From a checkpoint of a small CTC audio transcriber.
Training: soap at rate 0.003, batches of 64.
Data: 15625 training examples, 12.7 epochs.
Rows from block 8 of a small CTC audio transcriber, named by matrix and row number. Rows with one number belong to one neuron. Each number is 128 + 24 x the weight over its row's rms, rounded and kept within 0 to 255. All counts start at 0. After the name is the row's rms in percent of the matrix's.
After each neuron's rows are labels from the 100 clips, of 14976, where the neuron reaches its highest value: "top examples" is what is common among them. Only what is clearly more common there than usual is listed. The data: read English sentences (LibriTTS-R). In brackets: how many of the 100.
# fc1: first MLP up (model.blocks.8.ff1.fc1.weight, 512x128), inputs 64-127
# fc2: first MLP down (model.blocks.8.ff1.fc2.weight, 128x512, transposed), outputs 64-127

fc1.177 120 [175 125  90  94 118 125  75 146 148 137 153 157 135 160 112  98 101 137 107 119 132 138 130 111  83  76 122 127 122 106 106 158 168 160 137 102 127 127 132 170 102  84 136 116 123 111  88 153 161 144 179 110 158 139 152  94 128 139 145 109  92  91 149 147]
fc2.177 106 [110  89  74 121 131 188 128 136 156 124 154 157 109 104 149  98 141 144 129 138 114 113 138 109 123 167 130 146 134 127 150 137 149 125 110 131  94 138 122 124 124 160  84 119 141 115 105 168 151 121 150 108 114 121  84 140  99 134 108 125 151 138 151 151]
top examples: the word "of" (78); the word "the" (76)

fc1.462 095 [112 159 106 156  94 182 160 204 153 136 112  84 120 163 121 132  75  92 135 102 115 144 136 112 106 164 119 175 104 142 125 109 151 162  79 147 142 113 147 140 154 100 112  82 155 160 152  83 136 143 136 132 153 145 157 126 135  93 156 111 106 143 151 155]
fc2.462 099 [106 131 150  92 131  97 123 122 134 114 143 122 147 144 111 120 182 106 154 110 133 107 118  88 166 131 116 152 110 114 141 120 122 104 107 128 124 154 173  96  88 130 114 140 138 155 101 119  98 136 110 139 138 139 113  63 118 148  90 136 125 104 154  70]
top examples: the word "be" (34)

fc1.349 110 [201 136 103 114 121 125 126 140 165 148 124 123  89 122 114 144 138  97 110 151 110  98 159 101 107 154 170 187 123 129 147 133 128 168 148 144 104 125 115 124 129 150 124 155 133  74 153 138 103 109 138 107  97 120 135 119 146 145 129 188 176 111 109 108]
fc2.349 111 [113  83 120 112 122 145 120 119 113 120 153 123 174 117 123 192 139 192 176 145 148 149 123 118  79 156 146 159 117 159 113 121 144 133 123 121 117 145 123  84 132 166 123 192 146 185 140 129 125 134 112 122  88 144 125 129  72 139 153 121 162 122 100 151]
top examples: the word "he" (45); the word "was" (36)

fc1.278 099 [115  89 139 111 126 192 130  97 145 114 113 122 130 115 120 144 154 149 145 120 141 110 132 147  77 116 155 143 104 133 144 151 142 113 103 103 144  91 146  95 115 114 122 166 150  55 126 113 163 109 127 101 129 172 137 136  97 104 151 124 135 124  80 125]
fc2.278 098 [151 120 108 133 124 125 119 123 142 135 139 143 147 158 128 161 137 117 106 154 135 131 144 163 134  89 156  53 147 141 104 128 156 167 126  92 107 145 113 158 169  89 121 144 103 120 141 190 135 109 131  88 135 148 128 140 146 101 102 106 108 113 148 146]
top examples: the word "for" (64)

fc1.340 111 [ 80 131 140 121 121 165 101 143  97 150 159  90 118 126  89  92 153 135 122 133 144 153 230 151 104 102 138 121 120 135 139 110 126 158 123 161 111 135 172 154 143 154  89 129 146 113 118 121 139 130 107 135 112 147 135  89 119  88 116 143 115 111 110 204]
fc2.340 103 [104  69 127  91 103 103 170 157  68 145 120 112 119 106  98 172 121 110 131 104 119 147 171 123 137 116 168 162 131 149 145  89 126 116 156 163 155 124 165 140 100 141  96 144 130 141 105 142 108 113 138 103 175  64 108 150 129 124 125 145 111 134 146 136]
top examples: the word "was" (71); the word "it" (35)

fc1.438 116 [150 118  87 110 120 129  53  89 113 106 134 149 126 133 103 135 128 133 150 126 100 113 146 130 123 101 141 120  87 139  93 116 125 143 113 114 109 144  61 104 135 100 113 123  87 125 149 126 104 153 127 119 137 140  98 135 115 107 139 134 153 106 181 138]
fc2.438 118 [120 129 130 116 161 116 132 146 154 127 131 132 116 124 158 164 136 155 134 130 134 118 115 123 151 119 115 188 211 135 122 127 107 154 125 121 145 180 202 102 154 125 129 117 108 111 127 118  94 119 117 118 122 143 125 135 129 110  81 108 144 120 169 174]
top examples: the word "was" (56); the word "she" (43)

fc1.212 099 [130 137 129 120 106 111 151 138 139 150 132 121 121 153 127 145  95 145 163 114 114 151 104 126 107 159 142 154  92 134  90 137  73 117 135  73 153 144 133 118 144 139 106  84 141 147 162 118 138 114 157 136 152 137 122  94 101 147  86 139 150 141 132 160]
fc2.212 095 [118 114 128  96 128 124 126 141 164 100 142 128 115 152  90 116 145 101 137 180  96 137 181 107 133 165 143 145 134  99  75 125 160  95 135  73 137 167 132 129 108 100 146 116 133 122 144 155  97 135 110 128 133 136 108 123 124 149 140 137 109 112 155 104]
top examples: the word "he" (55)

fc1.280 102 [155 121 128  73 119 124 125 143 112 161 156 142 153 196 130 149 115 136 114 106 123 122 136  96 105 155  90 108 105 141 156 156 100  99 103 161 131 111 118 159  90 141  84 112 113  72 130 114  89 157 130 105 125 115 140 128 129 125 137 126 164 132 114 131]
fc2.280 095 [115 132 131 123 153 161 117 135  99 125 113 111 120 120 129 116 104  90 154 164 135 163 140  87 144 140 139 142 126 162 123 129 115 127 130 146 159 136 110  98 138 128 136 125 137 155 144  92 132 124 119 153 141 158 111 110  83 119 140 103 110 167 102 124]
top examples: the word "was" (45)

fc1.361 102 [121 156 120 128  79 134 107 136 132 149 112 110 155 112 142 142 130 102 126 130 133 118 164 122 119 145 162 138 107 156 129  93 139 137 143 100 137 101 134 102 154 172 161 119 137 137 144 113 124 140  92  95 170 147 115 107 120 102 101 112 127 160 110 160]
fc2.361 116 [123 150 143 159 108 114 123 126 154 199 119 130  92 115 132 126 117 163 138 111 193 105 155 169 138 151 173 145 158 126 135 159 104 182 112 140 107 116 122 165 168 132 135 127 102 125 130 123 110 154 122 124 106 136 162  92 108 150 121 136  96 113 160 105]
top examples: the word "said" (33)

fc1.88 097 [146 145 139 127 115  75 162 123 134 127 127 136 162  93 110 124 140  98 138 142  91 127 134  65 114  98 132 160  99 139 118 115 145 154 103 113 118 115 137 113 188 103 106 115 105  94 142 159 136 143 147  82 118 113 130 139 123 118 124 121 137 151 119  97]
fc2.88 098 [124 137 113 126 118 153 184  84 127 113 115 121 125 109 146 115 146  87 137 125 139 128 137 122 147 145 154 137 137 153  88 106 126 118  72 111 127 108 144 115  85 172 181 112 125 137 130 131 141 129 152 130 133  96 141 113  84 161 144 139 128 103 155 117]
top examples: the word "people" (69)

fc1.93 103 [ 86 134 128 129 118 146 124 139 123  98 117 118 152 112 137 122 107 125 145 122 105 177 178 125 137  81 144  98 132 133 120  81 140 149 119  72 141 134 113 151 143 101 114 141 115  59 139 127 161 109 107 126 141 140 173 131 133 133 148 119 124 152 150  98]
fc2.93 102 [126 108 150 162 135 105 124 136 117 117 105 112 127 156 188 141 130 113  95 104 162 122  95 171 149 120 162 150 143 122 108 123 164 157 150 121 141 151 127  98 138 129 122 168 120  85 152 130 109 110  65 139 122 143 136 153 106 167 137 102 112 177 129 142]
top examples: the word "over" (56)

fc1.388 111 [132 145 168 122 106 120 131 134 154  99 136 135 190 120 137  89 110 147 120 176 137 148 192 121 114 105 133 110 122 136 119 156 143 150 148 110 114 134 129 137 113 178 142 102 146 146 134 160 118 156 140 143 115 124 145 185 154 133  98 151 134 137 124 121]
fc2.388 101 [116 121 125 132 170 123 110 123  91 167  97 132 146  83 174 148 116 169 108 103  83 140 115 110 153 140 108 118 140 136 171  94 149 123 122 106 168 128 156 112 166 112 131 137 153 132 150 130  96 103 160 118 130  90 148 134 105 157 134 153 142 132 121  87]
top examples: the word "not" (35)

fc1.291 109 [123 136 101 123 164 118 100 105 114 130 105  82 139 118 125 127 148 117 114 145  84 163  84 126 123 100 170 114 124 127 150 141 116 129 115 138 126 106 142 118 163 113 112 152 149  95 165 121  82 153  93 144 134 141 103 173 138 135 143 106 147 152  88 123]
fc2.291 117 [125 131 150 111 133 113 155 105 124 135 130  85 127 124 160 131 114 161 154 144 133 152 125 127  86 136 149 155  81 118  97 131 123  93 100  88 101  99 134  79 143 102 173 152 157 108 146 153  58 141 132 125 126 121 135 162 140 139 118 105 162 132 101 123]
top examples: the word "little" (100)

fc1.323 102 [188 151 117 113 175 103 122 131 124 102 160  85  99 110 185 134 178 132 119 127  57 123 105  99 119 153 130 110 133 132 133 113  94 149 139  85 102 131 162 114 148 158 132 143 121  90 112 125 114 132  77 115 108 108 151  83 146 104 103 136  97 144 133 102]
fc2.323 111 [134 105 160 105 117 117 142 125 113  93 154 126 111 114 118 140 128 124 148 121 124 171 152 141 131  94  90 137 129 155  91 150 154 110 100 148 110 163 120 104 168 136 115 135 132 127 144 116  92 150 117 118 118 133 134 129 139 121 144  61 130  98 137 132]
top examples: the word "i" (41); the word "little" (35); the word "was" (35)

fc1.250 095 [169 111 136 102 154  97 164 142 132 122 176 103 174 136 143 132 137 133 152 141 114  91 158 139  65 140 144 128 140 136 119 121  94 143  75 152 126 111 138 122 126 130 104 119 109  97 141 129 112 125 157 151  99 124 143 171 124  99 140 127 163 149 167 134]
fc2.250 084 [146 140 114 145  92 164 120 111  94 162 111 152 106 143 123 122 147 158 153 124 137 147 105 128 177 148 159 141 150 178 178 125 106 153 154 144 102 135 108 135 131 102 133 125 147 134 158 151 126 108 137 131 119 134 100 128 137 123 130 111  89 146 113  71]
top examples: the word "i" (43); the word "will" (37)

fc1.205 098 [155 121  92  83 126 142 100 110 155 147  78  96 121 110 145 158 124 158 111 113 108  93 128 156 126  84 133 147 141 127 126 115 148 135 126 154 162 149 145 155 142 129 132 128 118  83 139 105 122  96 117 129 137 130 154 132 149  99 124 178 135 171  88 150]
fc2.205 103 [129 152 124  92 141 143  78 119 165 118  87 109  88 105  89 144 107 168 135 100 143 144 135 152  85 136 116 107 146 151 157 116 124 146 120 140 115 101 104 147 132 148 158 114 133 157 113 129 132 102 129 102 109 166 117  84 141 101 148  87 165  92 122  94]
top examples: the word "said" (59); the word "mr" (36)

fc1.138 114 [ 99 166 107 105 126 146 101  91  72 129 146 138 164 133 100 147 146 190 180 144 141 145 143 126 102 124 115 139 145 133 118 165 152 115  94 152 118 146 141 141  87 158 128  96 140 137 139 149  93 141  86 123 155 150 130 149 137  97 116  92 132 128 125 172]
fc2.138 108 [131 118 148 106 114 170 169 112  89 118 140 159 111 109 132 178  89 120 116 111 130 130 133 123 102 122 149 112 124 127 166  90 136 109 124 116 149 120 167 135 161 138 144 140  99  99 124 169 144 133 169 140 148 110 168 132 143 147 154 137 110 120 176 108]
top examples: the word "of" (52)

fc1.135 091 [ 91 154 120 103 110  98 120 103 147 108 119 118 123 172 166 127 148 144 100 141 144 141 141 158 121 180 156 115  94 145 172 159 133 206 107 166  81 143 111 123 124 130 134 172  99 123 152 167 129 127 157 121 105 111 177  96 122 123 142 124 106 139  92 140]
fc2.135 097 [104 129 149 169 137 100  94 135 140 144 133 123 135 123 143 132 103 101  80 111 136 115 103 101 123 115 110 129 169  95 141 126  91 101 150  93 139 140 139 145 174 126 119 115 199 158 136  96 119 101 107 166 121 120 133 166 167 122 108 131 132 107 129 119]
top examples: the word "she" (31)

fc1.336 109 [128 127 120 143 131 125 107 141 103 145 169 105  95 163  82  69 136 118 137 123 107 142 129 160  88  75 151 125 104 145 117 115 132 142 120 125  94 121 115 179 113 143 142 115 122 111 142 150 148 120 163 105 156 150 115 101 121  88 123 126 162 178 142 155]
fc2.336 097 [ 83 142 116 121  71 150 159 148 146 115 127 135 115 111 145 115  88 177 155 139 125 113 117 131 147  88 139 126 120 112 139 141 153 145 189 176 126  93 151  68 122 116 142  88 125 147 137 111 123  83 115 138 166 118  95 147 113 139 122 123 138 153 133 148]
top examples: the word "was" (59)

fc1.272 100 [115 102 131 166 124 125 140  87 131 136 111 117  96 154  96 132 162  91 148 147 162  77 147 121 127  86 140 137 132  69 122 153 137 108 143 127  66 140 115 157 103 103 124 141 102 119 153 135 147 158 125 132 156 149 125 101 121  94 108 116 111 106 120 118]
fc2.272 096 [173 157 136 156 151 200  83 106 155 134 124 123 109 158 157 130 128 171 110 105 136 121 131 146 122 161 142 151 120 126 152 108  96 134 148 150 127 121  80 187 125 182 133  88 130 111 136  92 131  95 115 132 129 109 103 156 140 152 138 132 137 105 112 151]
top examples: the word "for" (36)

fc1.86 120 [119 129 168 129 150  98 156 147 149 134 128  65 158 135 146 129 136 128  96 122 104 117 176 155 118 162 147 125 125 111 140 102 146 120 132  85 116  85 135 175 124 151 142  93 115  83 142 140 101 134 140 101 138 137 167 148 107 113  89 107 130 147 135 143]
fc2.86 114 [124 145 137 110 138 137 144 145 111 111 121 141 143 105 155 151 105 163 168 143 141 142 141 114 124 141  95 162 197 111 129 121 166  95 128 134 115 142  93 136 145 141 149 144 122 122 100 135 140  93  93 109 131 124 158 126 171 156 116 120 130 134 144 120]
top examples: the word "of" (50)

fc1.234 092 [143 110 139 133  75 163 163 115 143 135 164 139 125 125 124 159 131 100 111 144 140 132 136 109 112 156 135 155 126 155 133 142 141 108  95 176 107 157 140 139 137 155 159 139 104  99 140 158 107 173 121  82 160 122 118 151 112 120 127 118 144 161 124 134]
fc2.234 092 [110 150  93 130  90 108 145 135 128 130  83 168 131 148 150 139 144 111 147 190 199 114 146  87 138 131 160 148 147 151 185 138 141 142 111 124 114 166 170 126 152 136 110 117 124 154 125 173 151  95 143 108 100 134 127 117 121 137  84 120  80 145 144  90]
top examples: the word "people" (42)

fc1.255 098 [151 147 112 104 115  93 131 155  95 172 123  92 169 121 143 142  97 162 142 187 114 131 152 132  80 158 149 110 137 129 116  79  74 119 131 164 128 135 148 124 119 139 141 119 171 136 138 134 136 102 146 162 103 134 136 154 112 126  77 125 133 146 107 107]
fc2.255 100 [135 133 160 134 146 112 131 136 125 150  96 165 126  96 134  98 123 173 100 121 115 140 137 116 108  81 150 123  90 116 135 139 126 132 103 127 103 126 147 148 183  96 131 164 179 106 150 127 139 126  98 167 149 111 110  70 112 129 175 130 150  91 120 148]
top examples: the word "looked" (48); the word "at" (33)

fc1.418 098 [141 152 148 149 127 119 105  96 127 119 129 116 157 103 130  64 110 119 179 192 147 127 159  66 105 116 129 159 116 131 104  99 129 176 108 182 121 131 101 152 147 137 105 121 114  87 129 107 109 128 142 122 122 139  94 169 143 136 127 129 130 140 112 121]
fc2.418 107 [108  95 130 101 140 140 117 149 102 128  93 124 146 101 141 130 117 122 103 155 103 139 147 154 102 147 115  83  62 109  88  97 136 134 159 127 119 128  90 146 165 123 138 121 115 156 136 156 128 134 104  89 127 151 143 159 158 158  89 132 157 156 147  94]
top examples: the word "of" (63)

fc1.315 103 [135 132 119 145 113  65 117 140 115 105 159 135 136 173 139 144  97  82 150 155 122 163 122 149 101 101 115 133 148 145 119 128 130 122 128 106 102 119  91  93 138  85  78  91 129 132 150 146 118 123 150 155 182 110 158 108 139 144 154 130 157 126 141 124]
fc2.315 100 [154 166 124 138 168 136  90 115 128 169 136 157 143 132 158 124 134 139 146 145 101 127 160  55 125 125 135  89 125 134 130 133 142 134 124 136 155 142 164 154  95 108 123 139  75 138 113 155 127 109 108 105 112 149  99 164 126 105 159 150 166 144 128 131]
top examples: the word "he" (37)

fc1.92 108 [169 157 106 144 145 154 100  92 146 104 148 185 107 113 138 130 118 154 118 132 126 114 123  71 145 103 154  95 135 147 133 136 132 111 113 133  86 137 121 121 127  91 146 158 116 120 117 113  93 127 102 109 140 134 152  95 113 127 133 106 154 122 153 124]
fc2.92 098 [106 119 141 154 123 163 165 173 140  99 132 139  87 113  96 153 103 127  84 156  77 143 130 100 165  93 163 159 112 151 186 143 133  93 133 132 103 133 140 139 167 143 128 118 152 132 147 126 122 142 138 119 160 138  94 154 147 140 128 126 121  77 157  79]
top examples: the word "be" (30)

fc1.82 095 [153 131 130 142 129 149 110 132 153 115  99 119 109 179 143 150 161 146 111 131 123 140  90 153  80 112  99  90 138 142 127 164 129 142 137 106 112 120 199 125 129 105 134 140  89 119 119 104 131 135 152  92 145 111 174 146 131 123 118 145 138 140 141 118]
fc2.82 094 [102 142 137 168 115 117 162 121  86 117  64 136  99 144 152  93 114 181 138 123 110 148 151 118 172 125 116  95  71 109 117 139 176 133 114 103 109 103  72 126 138 125 121 126 105 162 138 155  77 121 134 123 109 128 118 117 135 138  87 166 163 151 128 164]
top examples: the word "little" (71)

fc1.441 106 [124  99 142 149  65  86  93 122 129 117 149 146 159 143 154 100 127 137 160 128 156 160 152  77 129 116  73 155 118 144 136 110 175 124 130 112 141 137 152  52 127 155 146 163 197 117 130 167 126 117 108  97 145 126 143 138 160 127 135 129 140 131 102 140]
fc2.441 097 [138 114 144 132 105 120 141 114 123  98 137 138 143 117 121 134 192 135 117  91 119 117 140 138 113 135 116 154 139 102 125 119 128 163  98 104 150 131 100 138 157  90 192 157 111  91 119 140 112 162 187 119 158 148 138 103 120 154 119 149  96 167 103 121]
top examples: the word "not" (29)

fc1.14 103 [133 119 105 116 120 148 101 108  82 162 115 101 146 121 128 183 132 105 149 108 140 131 114 122  70 125 129 117 106 123  88  97 116 133 149 110 120 135  93 117 147 133 161 127 106 145 129 135 133 134 108 122 114  94 140 133 112 105 111  83 108 133 147 156]
fc2.14 102 [183 134 146 172 148  97 147 122 146 127  95 143 126 100 130 100  87 127 109 127 107 123 101 116 137 122 137 153 126 114 106 175 193 167 144 168 158 207 115 142  76  99 100 110  95 146 128 157 110 117 172 102 137 137 110 123 105 127 105 155 133 141 127 114]
top examples: the word "she" (37); the word "was" (34)

fc1.141 092 [171 114 159 139 137 159 174 122 118  92 128 159 145 145 155 142 140 138 133 127 145 119 127 125 123 169 130 139  84 132 146 124  80 170 130 108 128 120 144 116 132 150 137  87 150 158 109 134 147 120 109 149  98 103 129 123  57 154 127 147 119 118 137 145]
fc2.141 099 [ 74 113 166 133 151 154 154 106 134 129 123 143 123 103 140 120 126 149 126 111 142 123 130 143 123 121 115 133 123 143 142 153 119 124 121 145 158 101 161 132 149  82 145 175 144 126 122 114 136 149 218 163 133 138 137  82 128 165 141 165 147 129 113 138]
top examples: the word "looked" (26)

fc1.446 087 [141 141 124 145 112 130 112 111 131  99 103 137 146  84 149 148 127  97 137 172  83 137 109 111 112 134 134 117 102 104  90  97  99 129 123  85 139 130 144 120 108 148  93 107  96 157 142  99 124 143 143 114 112 119 148 115 126 108 160 124 124  78 138 159]
fc2.446 091 [ 80 100 146 118 133 108 135 117 192 126 141 114 126 142 125 124 131 165  95 143 131 112 151 156  91 151 117 112 114 118  70 149 107 121 144  60 157 102 161 140 130 115 136 126 140 126 139 150 138 136 137 127 158 137 125 125 168 118 164 126 161 104 136 161]
top examples: the word "life" (25)

fc1.408 102 [159 162 113 145  93 153 145 110 115 127 148 119 132 129 133 137 120 139 142 115 142  98 120 134 122 154 164 121 141 119 171 149 122 142 160 157 169 142  98 123 117 130  94 150 155 160 119 169 139 138 112  87 139 118 135 146 150 154 131 139 151 126  87 152]
fc2.408 114 [134 147 139 131 121  98 177 119 117 133 118 121 146 128 118  98 120 135 152 138 124 180 116 115 118 123 154 127 137 173 156 151 132 158 128  88 142 134 166 165 144 117  77 128 137 134 134 115 140 138  80 116 147 143 109 116 140 102 174 137 148 101 163 152]
top examples: the word "had" (29)

fc1.227 099 [130 103 137 121 143 160 107 129 113 137 117 136 105 128 126 126 153 101 134 130 120 152 125 121 185 126 164 130 135 118 116  95 111 150 108 110  83 164 130 167 127 106 135 141  91  62 115 134 168 138 107 130 134 138 144 135 102 126 111 138 134 131 147 140]
fc2.227 094 [152 153  91 129 130 112 147 125 128 139 136 119 155 100 173 150 126 122 151 136 130 158 144 140  60 121 140 106 110 100 179 151 117 175 132 137 104 131 111 131 124 113 103 142 129  77 128  61 102 132 119 140 106 124 124 143 147 127 127 122 133 148 123 158]
top examples: the word "over" (29)

fc1.193 091 [172 141  69 152 115 160 178 133  93 103 168 130 173 165 134 112 108 135 170 117 119 104 112  97 128 138 129 162 135 114 143  74 133 128 146 145 114 113 124 108 133 161  98 122  99 124 141 107 130 154 145 115 126 127 142 146 159  95  84 157 146  76 119 143]
fc2.193 094 [135 121 150 124 162 108 141 105  92 116 109 129 132 118  64 125 125 145 113 160 120  57  99 105 134 115 106 100  87 104 133 162 124 151 173 127  90 174 147 129 137 107 103 117 101 113  93 111 185 148  96 129 112 142 155  97 124 119 155 153 155 114 137 131]
top examples: the word "be" (49)

fc1.404 108 [168 143  60  89 113 133 120 135 106 114 140 132  94 128 148 170  91  95 123 130 101  96 147 130  89 136  88 150 143 152 164 140 145 123 146 132 103  87 142 158 138 118 148 106 159 110 128 101 113 111 165 110 145 117 138 120 174 133 120 147 144 101  88  71]
fc2.404 102 [128 143  82 131  99 180 107 136 100 102 142 132 116  92 135 103 138 114 114 116 108 125 139 125 124 117 109 139 102 101 136 144 143 135 115 105 144 133 114 109 135 109 125 103 140 119 122 125 156 175 149 140 134 147  96 112 161 166 146 130 147 108 173  94]
top examples: the word "not" (26)

fc1.137 115 [126 131 154 103 125 128 115 144 123 117 161  96 112  82 184 120 163 121 137 141 146 154 125 145 152 124 127 122 104 165 130  81 117 157 129 129 145 147  79 151  84 135 148 139 125 190 107 144 127 112 123 113 125 133 124 162 125 110 144 165 123 144 141 169]
fc2.137 109 [ 97 117 132 107 145 116  99  74 114 117 129 115 139 151 146 136 109 157 105 145 114 126 152 101 149 126 118 142 129 113 143 112 138 114 149 145 127  98 137 125  83 140 111 121 123 163 123 170 171 157 152  89 185 105 110 117 122 145 104 131 104  95 135 115]
top examples: the word "i" (44)

fc1.502 094 [127 136 137  87 198 133 124 137  81 139 131  68 153 113 120 131 113  84  91 164 103 135 145 146 114 147 164  93 134 119 134 144  97 125 142 115 125 149 106 107 137 150 155 172 147 136 165 160 134 111 116 129 126 117 170 150 143  98 111 122 151 141 142 124]
fc2.502 096 [130 120 100 140 156 135 159 123 107  89  55 124 113 116 169  99 119 109 155 162 155 144  85 105  95 138 158 129 133 134 130  98 172 148  94 104  99  98  92 149 160 126 139 126 161 112 139 144  86 175 159 140 141 123 129 128 135 157 137 105 113 131 136 134]
top examples: the word "little" (90)

fc1.311 113 [118 142  96 110 119 190 112 100 120 130  99 107 153  98 156 120 140 120 148 160 171 113 128 135 154  87 135 107 116 161 131 124 114 127 161 104 153 135 160 114  74 130 145 105 119 170 118  97 130 117 142 143 112 124  94  86  89 118 151 130 131 136 127  92]
fc2.311 101 [146 152 160 136 106 123 149 162 114 146 145 132 161 177 138  67 158 138  93 154 134 130 145 146  85 161 136 142 184 128 103  78 105 136 150 136 107 127  88 107 144 166 154 148 143 132 100  73 150 111 123 127 166 164 150 102 157  59 143 104 148 131  98 147]
top examples: the word "they" (26)

fc1.447 093 [161 121 135 138 136 124 145 122 110  87 154 113 187 104  75 137 120 121 133 113 151 123 165  84 146 153 122  82 146 133 119 103 163 156 133 171 139 168  97 105 137 168 132 113 110 126  97 158 125 136 136 134 124 181 106 172  86 157 142 136 138 121 115 130]
fc2.447 086 [109 127 142 131 145 100 135 152 144  99 120 118 138 173  89 134 126 131 141 158 123 105 155 122 144 112 138 114 133 151 172 152  55 127 155 114 135 105 118 130 151 141 128  92 153 154 166 173 152 131 140 116  83 127 156 121 134 161 112  87 130 120 135 157]
top examples: the word "i" (55); the word "am" (29)

fc1.223 102 [142 100 108  96 108 147 162 114 138 133 136 109 100 133  64 149 109 132 155 142 138  94 141 123 122 172 137 108 144 179 168 131  93 143 123 102 132 148 132 157 134 100 118 103 127  68  75 125 131 104 133 133 132 161 111 162 112 116 112 122 149 115 190 140]
fc2.223 102 [ 98 130 140  89 178  96 107 170 116 125  85 127 127 131 136 156 102 155 120 106 124 109 133 140 111 111 164 131 141  99 146 171  86 121 117 149  72 133 123 132 153 134 122 115 154 167 120 155 150 102  93 163 138 104 116 114 142 124 116 136 128 144 163 118]
top examples: the word "be" (26)

fc1.414 102 [111 142 148 104 133 122 164 108 134 114  98 151  91 132 114 136 123 141 126 145 123 149 129 108 140  75  99 188  72 102  89 100  85  86 138 155  68 165 124 120 126 128 131 109 152 128 137 137 112 144  99 124 101 158 120 138 118 116 181 179 136 100 152 154]
fc2.414 103 [111 139 169 115 114 155 160 143 126 161 109 156 104 161 163 145  93 137 143  92 175 132 117 118 166  90 101 100 102  93 179  91 105 137  92 103 127 142 159 151 151 133 121 166 149 132 117 161 135 103 112 132 131  88 131 171 118 137 118 143 138  87 129 131]
top examples: the word "of" (79); the word "one" (25)

fc1.435 108 [151 131 140 121 162 148 116  96 159 149 105 154 107 131  94  84 136 150 119 136 150  97 155 153 164 124 161 161 102 116  84 110  82 144 159 159 129 137 131 127 174 118 145 168 111 143 112 103 121  98 131 154  94 147 140 125 160 115 145 139 171 159 137 144]
fc2.435 100 [109 178  93 102 132 117 128 144 123 150 134 181 144 140 150 123  86 141 157 104 165 105  85 124 107 119 141  89 107 155 168 116 136 114 117 107 187 145 170 107 152 150 163 126 113 139 148 124 115 107 129 136 153 128 129 101 108 113  82 103 147 112 106 124]
top examples: the word "for" (38)

fc1.112 093 [142 121 124 107 186  98 115 163  82 114 110 103 138 125 117 124 146 131  80 126 117  91 168 115  95 154 140 112  93 113 110 131  91 157 168 139 152 118 147  62 125  73 175 147 119 112 153 156 103 131 124  87 120 176 125 143  73 106  95 127 115 133  98  95]
fc2.112 103 [198 130 189 112 123  94 102 116 114 127 111 118 116 151 129 118 118 140 179 111 129 155 121 144 124  96 130 148  98 160 137 111 181 150 130 129  74 131 126 141 130  91 113 101 164 147 157 126 112 128 144 120 138 132 144 109 161 104  87 129 146 127 127 160]
top examples: the word "little" (95)

fc1.84 107 [111 142 129 136 144 145 117 122 144 143 152 150  98 137 106 167 156  99 125  85 122 137 201 137  79 150  96 120 136  95  77 125 118 115 133 152 118 122 106 125  98 135  93 119 143 121 157 123 145 111 135  97  90 102 136 165  69 120 130 117 153 174 118 100]
fc2.84 104 [120 142 148 128 161 149 124 127 130 135 118 137 124 120 117 109 113 171 132 146 144 118 105 137 114  93 172 114  95 152  91 136 118 162  90 122 145 122 117 131 123  67 122 119  93 196 124 116 138 111 167 133 152 121 158 106 136 107 136 117 147 173 171 113]
top examples: the word "little" (29)

fc1.151 091 [ 89 169 127 102 123 126 122 111  98 153 137  96  99  93 149 151 106 168 141  91 148 116 176 111  83 110 109  86 128 149  97  97 140 145 157 114  89 130 128 105 103 161 158 169 136 117 130 160 103 105 102 141 143 137 144 102 108 123 121 144 134 138 139 135]
fc2.151 090 [127 155 136 113  98 143 146 133 151 120 132  95 112 115 118 162 144 129 152 124 162  96 120 113 155 141 173 148 137  95 123 144 153 142 122 162 140 146 154 140 119 120 138 170 155  83 113  96  78 182 122  64  83 110  93 104 151 125 177 106 130 111 161 118]
top examples: the word "i" (44)

fc1.328 118 [158 153 107 162 132 184  99 109  92 129 148 106 129 115 143 133 171  63 151 133 141  91 108 116 142  87 109 132 121 136 136  99 141 166 146  89 101 134 150 120 153 157 119 138 125 105 105 130 110 132 145 101 142 156 144 134  95 132  91 133 138 155 111 128]
fc2.328 109 [120 125 143 159 117 191 148 164 135 110 121 149 136 151  93 137 128 141 148 115 125  93 100 110 123 119 153 154 143 168 123 145 159 152 190  97 151 122  99 114  95 119 154 144 127 144 127 110 128 129 113 139  99 173 118  89 133 112 113 145 110 193 156 176]
top examples: the word "was" (36); the word "were" (34); the word "they" (30)